python train.py --dataset="aerial photos of the United States (SatlasPretrain)" --image_size=64 --translate=0.06 --mask_ratio=0.6 --isotropic=false --norm="rmsnorm" --hidden_act="squared_relu" --inner_norm=false --num_experts=32 --conv_stem=false --depths=[6, 6]
Rows from block 5 of a small masked image model, named by matrix and row number. Rows with one number within an expert belong to one neuron, the router's apart. Each number is 128 + 24 x the weight over its row's rms, rounded and kept within 0 to 255. All counts start at 0. Numbers have three digits each.
After each expert's rows are labels from the 100 images, of 14848, where the router gives the expert most weight on average: "strongest on" is what is common among them. Only what is clearly more common there than usual is listed. The data: aerial photos of the United States (SatlasPretrain).
# router: slot weights (model.blocks.5.mlp.router.weight, 32x80), inputs 0-79
# up: expert up (model.blocks.5.mlp.up, 32x32x80), inputs 0-79
# down: expert down (model.blocks.5.mlp.down, 32x80x32, transposed), outputs 0-79

# expert 23
router.23:145097068137123117116143128134078129169135142133132134130122130082109189136153139070126153151123154150120120139119152100129153149137116120153157093072155144139121157130125105155181145103145098141126107162145165121118133110135092130152150116
up.19:156124141145154108129110129180113137169128122173125140128183115131107133140157123138108126105141193117136112117174098117172111127126110169183162131124138154116109126131097121157149150102145134102162179116151119122167116127145123146164110122
down.19:174133139122120120198127181122085149120116169131122101126143112145134136165117112129076127121103124140126166082123133139078123158094109131155103122102151134136128136114144118131094129132111090136117081147103119121108103115159153167119110086
strongest on: crop field

# expert 26
router.26:120120100133138078132166112144095104165108143154143143122123113111113133088111178119126102089125114115161120121135130138129147139134097082131122111144125080140151140128134120098165123101204125143161125158133114118099139179074148101141133126
up.9:116118139127158154136146131151137120144147126140112127084127113120132117152130150101151167136134118152124180175132146127091162101124111130101130168152124111147137086175125178107085118155129130127082138156131084140100109082133155161136114079
down.9:132138163109129179097152074114171172119122174133095105126145175111153108125115089152119129139162123132111145130153113101109116108115108126077136111159164162136146113130133147150122117149127100143110151148137161117109128120117122056149135120
strongest on: crop field

# expert 25
router.25:139113087156148111116122136116101098164119111162126132153157116113140096075154124136091109089099144101100094119122148168110122142147117074151134090153132118129139148138106077137125141125154127165176104105098117135120128136066148111113133136
up.18:117131110149162133167126129132084101112129116102157123136134135129148107128147128127103110115121165152172149071131110201148124128127143130102164142147204106171117101140138105120126071159108113144117143177126137121113108130123115112124131128
down.18:110107126100142115096127119128134146127153118108117130090176103172127078142127100091144146119128102151110144130104137145151148114134139087148152065149126117097125152132083112173147129141105132077087110133123127145071172132125114109137100137
strongest on: crop field

# expert 14
router.14:147132101126125120140114141108095128103167139154112121105124136088120148140174159114125075176132145139116164164150144117113125167123160129109142076116114117142105170117141115144060167144143150089122099167149125127105113124147094116117136104
up.9:167122155108112141140168127134094090102121156165149080101115126086096108119104131144103109135113120127106143125143119099099128152141154139103091115170145117174116107157136096112097093129073115108113144143159151139107162134112166097133103126
down.9:139131086142112122078136128118153144108149126134094094153142121168151157126110123061152173138121112127149093155127162064118148113156141092144154146165130141101107121152147143086126144139159100127150123116114149156106132113141152095129108105
strongest on: crop field

# expert 0
router.0:095123121114092139137127122115125100173088164108136134136088144134169125163073137192148119147114144104134166118118147097115145138133119147157105110122055143104128167131132131137092145138140125139130130087104108121143123114132116105151162089
up.19:117135146166124121125163124141157132084066193146103123107121179150100135100173146106066156090133126106160079121134130146158131115124131112111114112137130126153144110125110104117113141092110107124129137134150163123110153123101146158100132140
down.19:117129079126089133145099136145099090167122109152159110146116120071129134105131128140087118106120166103105125164131105134114140126150114115134112143129119133117112138073120145140119178175119142136124115077121113091158166135181092143142149149
strongest on: crop field

# expert 10
router.10:161123084105095154138131128110176144124092128141121113153060139154124119110123126083139120104091122173111130093166124140139146118124132095137099142155134163119129123090105147118117135125074118083139148108162139116098106161135147106100151105
up.9:149143148120140144085139134132109134142166160118128140157178079095134157125160155104109106109112130127165114126130148106106151123151122136173116112155114102105150122161124105151098148175104159143119110096118127113161079143149143158117156183
down.9:140152176133100092100155098100140105128135117170149123110097152099127112090142128137112124102176103143120134090140173152114166106103134113123092131148100115095116135183112087142112101093096099146134144109156084122131123161119119140136131128
strongest on: crop field

# expert 12
router.12:129139096102133106135108104117111115176143121110147112132120155119130164129072111155127144179100096164105112158100089150086110097109130153125101123135177132169089107120120168137145139141128105125143103127112116105151127106148123174169099117
up.0:127186131127124156122141159135130153092101129125106129153105118062140137080143113148140103136138155129073175114088143151134120164159121107069119110137128101130124158114112123142130138115122139155156104171125185118114113137128103105130137149
down.0:136143078160138141193117120114082122137162078142139144125158094125114107110185109140115164137101072108153093147148142120138123151145151132123122147156131112141152150087090125114153154100125116143080112142104139117135157137128144128105138139
strongest on: crop field

# expert 5
router.5:150137154106154153115084140140163139147138164104084098069133121173174148125107080109139137144138181117134141123114163126119102102090151184135116118131163130141147140117138124114115137112100120144128122115152105142132135069130124120163124102
up.9:128136120106135072175129123163115115154132109124122142141143107129094177123119143136145158123170127052092119151077143149130141147141116100156141105140076092167149143108100101135145132108121145147105162145153112150145108145117118141155132137
down.9:097169139105118092160126099129139142104135121143125129086120102077163121114086141146111158144160103141140135119085113101108126165119139103148113118118097141076143109095160151140137117105121100155179122149176158155102127139136122114096101122
strongest on: crop field

# expert 16
router.16:144165164056159136142102139093101144103132127108122112111128097087151148112156139164143146155127094137147156071104134138128090140139131114111127125121109150137090069166125152141114118109124117134130096148128128156095169133109164136105123125
up.9:144149126099144112150149169147152117096100102163118135122114073108103118124079089121121117077086124108098088131147127110116127102146122097110102091109101151116099152148110140172101154145123117128141080155122127135148114135149103134172119148
down.9:145109138145124146090130103138085136145113144120134141138112146151108162150115106128078141118102142088127157117100102084137153146144126184175115190123124116136175121106092107120129097122115133118133134145145117175144080155142092105099147119
strongest on: crop field

# expert 22
router.22:146138113109113105156116104126126102124135177139100118107128136141131158137135136128130137149095129157143163150166149185112109091118183114101130093128126097127118131091130144075085165136146142092130106144178127097089109089155151132142125150
up.18:146143144114131100124150132156078135116096110108131125117124134106126141141123126111109108173132131107075156110127117147094128150141128136137173083105093116088152094128167112151071160132135129120089066151120137144093096090146141096142127123
down.18:150113177109150135092140144106137119147151119107138126202106140114140091098080139123142129167099125156173155159143105153144085157103156131150128133147114131165116125131118130141105153165120156124122118150100145113121111083124167130110137086
strongest on: crop field

# expert 28
router.28:123130160143141163137126073158168154124131122132126152123115140096158086139122098134088132144135069125166143107158128104126151165133114108140144129147162111135142141133134096127141091109163115110112126115157116098072141080105175104153102134
up.9:121127139075136136093103115117154117120144146102169093128102134116114104141137143129161139141098083109156104112116118139144133137134109163169146131127162130129115120113160181121160101155068085107122176144126172158123135114167124121122104094
down.9:125125116069141148103103150116115141105155130095119111136115127096183115132139097121156107160149125161191141136146107132137114082124094098144163172121143115132130105089051144158122112107119145123144118158146155144122132119139143126133106106
strongest on: crop field

# expert 24
router.24:154103114104127089099095099109162114127071172137128103093119094154132128155082119119101116089144142153171119110154111116159105142122119097127126147139114113119123146139128121122095120125118139176133128124138146140129135174193121109072123105
up.19:100160107166128168095152135139075131140121106096087121128130141133114161102159121116160118173173122136119104138153160124099105124152145121160088088135118140134155100119078084124140149145107125113166120178093144109126111143116149123136116117
down.19:116143129111111096120133153160119162129164109087118136122132096126130155156159157138162122117085154136118138159088120146158132109135155099111123111112110187109136158092163122135175129159138088145144113112136122062161129121098161127125122095
strongest on: crop field

# expert 21
router.21:132195121110128123131139178116134102144133131162094130141164112125102117166102137141141103098134103102152133116159137124111101151124143140126160165120120159103151136071147145137123112111092189129108089107137116163163133170142107158113131105
up.19:122134139096163112150130099105145107136145125123157115132120079107123098129088086122132155113098082111138115104124130096144151092127110133118091158106130121122133200116103124130108127139154131138139179081121194109167156129142104138138137132
down.19:119115109094142128085099117100157118143147141160079126109132168162109107117105159120147141159110148097153157139131100100114146156106100127081097155170133125124147161160110147121104112074120104129110119133135077124154150093143138129110098153
strongest on: building

# expert 17
router.17:195150117127169094117125136117102128166133116143099151103182096132137140103113130159125127116168102094146126145136106092102128158144136182090137153100134117104124107134103100152127128125091116121148055151115120162124142131146113139132135144
up.9:128159104127106098120128149129116173132130123122109171163113121166156172138139143108150143152106138108107146128133123135139113093135142088174146107123111130145150150132130171147091098084127106158128196137104141160137122162111148106176154100
down.9:130126152147117142108115176100120159137131129163127075118129154123154069121119099133148119091144132120167112164103161122089186128158153162163143129163116140135125117128131114104158130132113068109089112167119122164136113133111144110138115150
strongest on: building

# expert 20
router.20:169139144126164145117121145121133092139155137128142138085160064146120102126107102113146148121121189112137130114109143126152142117107095131146062149138179141104170158123106084118140081112151143142112115127113145121140157118115143112137163106
up.0:123136103140166136138142101128127125149147147104146097109101112131133117153144107138159153121119145120135134142156111116094137096101129156124125156072105139147107113136165192098143123141057119116097150095094149115093127116147119168075104103
down.0:138131147152129142132136194104114108129164123084158122145200115099139114150147112100156111195157107133131112117097151131109124115123142136091153143110160121157113130190128141134140075113129122117112132103162145145132137123124125093153124119
strongest on: crop field

# expert 13
router.13:119125144151144095137169123099128107119108132137138104125131122087066149098155137142127152108139082141187151146126090112110153130134101104135138104098126081112116113171108147106117104143148125144143157140173091096137130133115186132122096110
up.0:123128186116164150091147133106157087162117152130149107086121159123103112123166153138142136115115113126158151137135087180109142154131132139128134132083124138167132102111127144119152085145088123109138131130144116163110116166133129057114124104
down.0:148144112118139125121139131170119150101187165128124081094123090137115149107183105093161115151109125142147168133148102164100151108158103122113143131149176094109136120155149107110140111108145125139112161130133128125131127096117122071165102122
strongest on: crop field