config.yaml
num_experts: 32
beta2: 0.999
lr_schedule: "poly"
Rows from block 4 of a small masked image model, named by matrix and row number. Rows with one number belong to one neuron. Each number is 128 + 32 x the weight over its row's rms, rounded and kept within 0 to 255. All counts start at 0. Numbers have three digits each. After the name is the row's rms in percent of the matrix's.
After each neuron's rows are labels from the 100 images, of 14848, where the neuron reaches its highest value: "top examples" is what is common among them; "peak on" is the class under the peak. Only what is clearly more common there than usual is listed. The data: aerial photos of the United States (SatlasPretrain).
# fc1: MLP up (model.blocks.4.mlp.fc1.weight, 320x80), inputs 0-79
# fc2: MLP down (model.blocks.4.mlp.fc2.weight, 80x320, transposed), outputs 0-79

fc1.145 095:134122138113120172235112126111126129118126141142109116112107135134111109123106147190119180168140052074111145145117074082067117064071111158125136120109070149142116127147141137112119041129083151136119173080107118101135131147137092186130168153
fc2.145 102:132096172103073211175122065131135087176089122152111105137147171130138120087131127123113128181118097088142125145140133151104129142086125104119130143111151074130200150122131091063154139118148149117181170222082141129123190092126117083122105114
top examples: building
peak on: building

fc1.76 095:139157124132079111143141116114086092142109146114147120077155064043133106124144116134168140132082144135151136162175132146119108129136141146126105102114179097163069148115156178133169150203096139135152107165109151038149125169159171163093177065
fc2.76 093:174176128081067147169106124113100135124150107131071127113159151129145130178175099088078168136130172133098166111150043091152148189087125155116112159122173150155157159176151127120108103133175137167141110096077172095111141165129142121149059096
top examples: building
peak on: building

fc1.111 094:156157148158111079135123144125132099081111208170098138145119060140135153157136098131136153191155184135048116101157129141189149140144111126120118118153125162123140104147111100139238133157096145092150119122130103132142063149172177123177104100
fc2.111 103:153104127151097137144156093144143111098145110126038099128115176117141168126137145130169164072152179132142143077190179139143137109184133110114084086172165148136098132133200092122125122111154231133150150157062099118118163138084130140103135125
top examples: crop field
peak on: crop field

fc1.252 094:144120140114120132095115134129096137115107040175171048090106171165129139143142089162135137089105149105165092146129132195146122160106149126144149122132123064126145152157136132171182098159167132161098189111147039175143120126133149184150086165
fc2.252 084:117101142115136140127092131122120095150188158135050172134144100148141115118149124165163106147094124139121108144157098122140128175143095193179088090165179130087101155135109092102169145036125149088119160149127173093033100134112167094130120082
top examples: building
peak on: building

fc1.314 107:126173112123117148142060104147170154095139245118099095149094125117109165093170082156180116121122137128142122105161156161151109086115123123103071179128118164146187134125118094193109087123105131044176128096119142105128135177116129124142130091
fc2.314 111:070157133127112157048095076144122109153172106104077161141130139109162095135120095171067126145087155182086159146077094130137180092115133138130113153133084175111159137140148161109122105125216137146191077121105127123126141098152114144081088088
top examples: crop field
peak on: crop field

fc1.97 098:152158153159103182163104144155178126139065120128076108155097137184132086125140099121128148108192100123129083145161113090130103124086109094102095041185059132150112143131165182117142136158116107116128160109116146139208090130147180168127152103
fc2.97 090:134093106145154124075119156093211127065123130078128111145168150149118140087089095115145165178158134132089171092081114094061124123118154126120096115061165072137125174122167146151128094150062130125112125154111130118144091183115090068094152102
top examples: building
peak on: building

fc1.102 109:105108120083100152196052143144160115122146148103133119129105108058069110101158124168102104192153056101094166130147153090172156138162096131091087178164124143103099132108137080128176075130141102166143119107137126158176151156126195112124137122
fc2.102 103:124118054147096139078087083195170170182097111117213129120123181138152108154064161129120177159133141157150146133095131110165160086107150130098151145112140087131143126127142190096153151139096091080147106090128138174109131081125155071106144104
top examples: building
peak on: building

fc1.146 095:122156125134117160102139141080164085099087156106149164187079027088147101152121157190064128141125160106123124074123150151148125208103069100138108138197119122131141140124124082110153093117167112139187140082144129116088125170135157124121137119
fc2.146 091:189127111108128106088132106130169107134111176193069104134130181143140112072131082118111110159147159151110101141181095131144179129151168155109145169118161143142100145188174156134133150142125185096150052156156121169132078175090129195139092150
top examples: crop field
peak on: crop field

fc1.121 109:135069156175077091112150107156094128206114076084149150117197136068115104131121139135157143129123061141122151117118145145161214140138187139139121068141193112135119089092155145064146147117144110143150174110109114149160160116143139104157136088
fc2.121 114:158126179141087161095168187101112129079095158136154159117181145154128161103149114129143120106105138186136077085073118125134118143115099106150146127176171108059171077077109083153099141126098075100153147113114162098094086183102095112089142076
top examples: building
peak on: building

fc1.154 093:151087172084164143150142085128161095094166076133114167127097096163123099103161125067157133148148086117136155115107105169178068072074061052101158153126123130109098093103111129185146154154140158102143137127110112104125152085113179174179114131
fc2.154 063:138106204135097113158129152150089074175132120096147120112105127168188166154106116169089106097110151137136099175075164167081149173084089152117129170147124130143091178122172114123095139067146145167182110144110137059103102146119128165194116154
top examples: building
peak on: building

fc1.211 096:112083094151127161172159164124074105191065141143159136151166084113090160117145168126147114091155054085125130094124099108098158108108091144109097160102123171095128196165082124147163173162123138174117159129132104074117128137115108126206089151
fc2.211 090:148114117091115145116168076149124092183135109137048127139044133160167154103141131112102118124098133160103111138148089110127199065132148130141155166140141139057137125221152152121181146156121108073153092129120082134128133176100119187139123116
top examples: crop field
peak on: crop field

fc1.137 105:103169115143106155177158117164120152114102138164130137024127143094030207154100160138124113116160118121185093181156165124154134121157166096118101114137132073137119119108105155171167115137130169100139158127112139154209122132087106160123104140
fc2.137 096:141132122152158099154127122097092097189085176146175108076112212093170121131146124110105115090117137106074097145096076142176151162074137112195180143137124142152123095138190111149181123131168126160099134092091128115126110099115099106143175060
top examples: building
peak on: building

fc1.241 097:117135140163123152099167148131130138111137122174166168132093112143112105205164137127174143131088152161129135159121112131140077108139111111105168141048152146170121183057157191055178082122110153121100127115110112162149101072173080155082099109
fc2.241 080:099122127118092183180133121157158121173128174131100104117154159152133095120075080069110127186070126152123134141119144090090114155074123131204122122123160094129107113175096088201115139078130090161135099085076098138114106131125126189144112067
top examples: building
peak on: building

fc1.270 124:149149145148099144093147128121107147132098115078130127071138106108201131129141196146179092099087091000085157138134203106162105096128132128095113092159167121130124127133148181082139150130130133100119084068140106135128114145118126142126141089
fc2.270 144:125164072113168130113110168094214144178153150192159120110140183115082132152110140128126099139175123151081100112118152178115153103114113110162202088094103110111137105100122173175145149131142098149186141128096185096138066104104189138108113146
top examples: building
peak on: building

fc1.9 101:117140168139184153154151110229141142159104130119151156056121122122122144168135163094125116120171101156117112107123116129157119103191132114102155111085156061124091157111059085109148077126165153071089147079133128177104077125124155127078163119
fc2.9 118:193093110110199151149205160101139136125191130171100135164080069152166133113179135101150141143135089138156176161103153122143137160112130143123178143124149162170075199078128092131084082112124143159158165132148148118153146172155127161113093111
top examples: building
peak on: building

fc1.150 118:122139111157098133125087079133118159134118118075120129136098154086136112093134050185129059130096100105124148125123091127142162140185131136152121199084108131162087144094051154111141166116172141117166153143160133192048109105117099147132154067
fc2.150 125:137136121126157091138223161143094117113126126114089133135148114143163135127160133058142158154154126215126089054118148104110142082115142099107109134098154125059173126120133119105112196143107144127132183087175182077090130073126157090118133102
top examples: building
peak on: building

fc1.276 094:146129126105152139107098142170173053133129130139098139164154059061082090129134176096081102126142154033132131098169107154116099096109180160154091164150141096119144122130139170153082141154129189160132127119119129116118139193158164156069133153
fc2.276 095:166125112110124124163091119165136096131161134131051147053053101074162149132123106123116112155139148155153079134207130163163091129143104133119130133142162192082152135155180126083138150154136160125137110092117137114081150201087128125167164187
top examples: crop field
peak on: crop field

fc1.173 127:125167132126125111087082138131083113235156125083187177085092108120085154092121098064117192151107122083126122135134136139129198136120113148084145060091211113126131166128105091104106126078109108105112138159148136122125154136118136112145149157
fc2.173 115:128132133111156112107175164138169162161098134118212135156167150086093116175063129168144138112151106139164137090177152168083141124114168135132211140121132115115140135118080197107158169136070153072181123161107152142100119091113069136124102133
top examples: building
peak on: building

fc1.79 112:160100189136152096175105148117117145222139147094110146097075123110128170135092106095118144137134097116084181127123105141084171084193163124105173122069158089116103162125118163123119115069158109184140165090110066124148189136120096126111150132
fc2.79 138:107142132043121197116112146170182181157123095092145133160177105080099081121038156160123111153135119192163154122143144164130151137068142138129203163136157107096171118100073143107129151113158072129118130153133121112123156117100116097149137118
top examples: building
peak on: building

fc1.86 126:129097131171092117114115062124103114116107120100202148113054107101101100141156097092136101138051088083099132091149165128196195138135110105115094080115178157074097166143139148113116149095188118135180127127152102155156121116125181151106129141
fc2.86 148:123193103122107130145183109101095117169075167123183118172143186122095131142087136147131145166128123183098116105089123169114102101114146141130143114155129061074153138116132171194112110108067113106160165108096145072095175123084205129129115092
top examples: building
peak on: building

fc1.78 093:130155152082079115095144170123161133148138111170124113198096155098119120153135064125144141176117126101174125157172130187084168115103114117124161081149153141118201112119120095122161103134123137120120046156089071085115106172110132143162054080
fc2.78 072:108034178107102083107089126155162108126129110118145088135178114164143116138132148139153126144084091142132124111181130189147105206130155105132135203071147132153099121115110159124124116144130217107128074089108082124160137121064125142116079128
top examples: crop field
peak on: crop field

fc1.31 104:145144126096091141158141107125144120119132101152153105072104102081144091126167178127106146107143095059121096103127126179140120112226130136092114070148103082084091147100127116163147060084149175169118115128173158109208101125091158162159138143
fc2.31 098:118110186162193118091142100136141100170105148124155162130125136110049124123179082116094118133112189107111127069121088155135126102127134176049157114076117076113120173122165126111145181090160140147100174161091190159133133099103142079124160128
top examples: building
peak on: building

fc1.128 092:131128116096132129153117093211143133150103077122192100127086149090184100141108161124162153125119146139144157186200109134093119077126078082081154101149062189172169110083116151153118124161122109087167123125149138120175170098154128162159136116
fc2.128 071:087125149135123122184065107162071144159122141153175175143142148107123104143148151144141168163085175136166150101094187110110091133115149144180082119110145117113143117123155094143140165098163140130089053108166176145173172076087115056071115136
top examples: building
peak on: building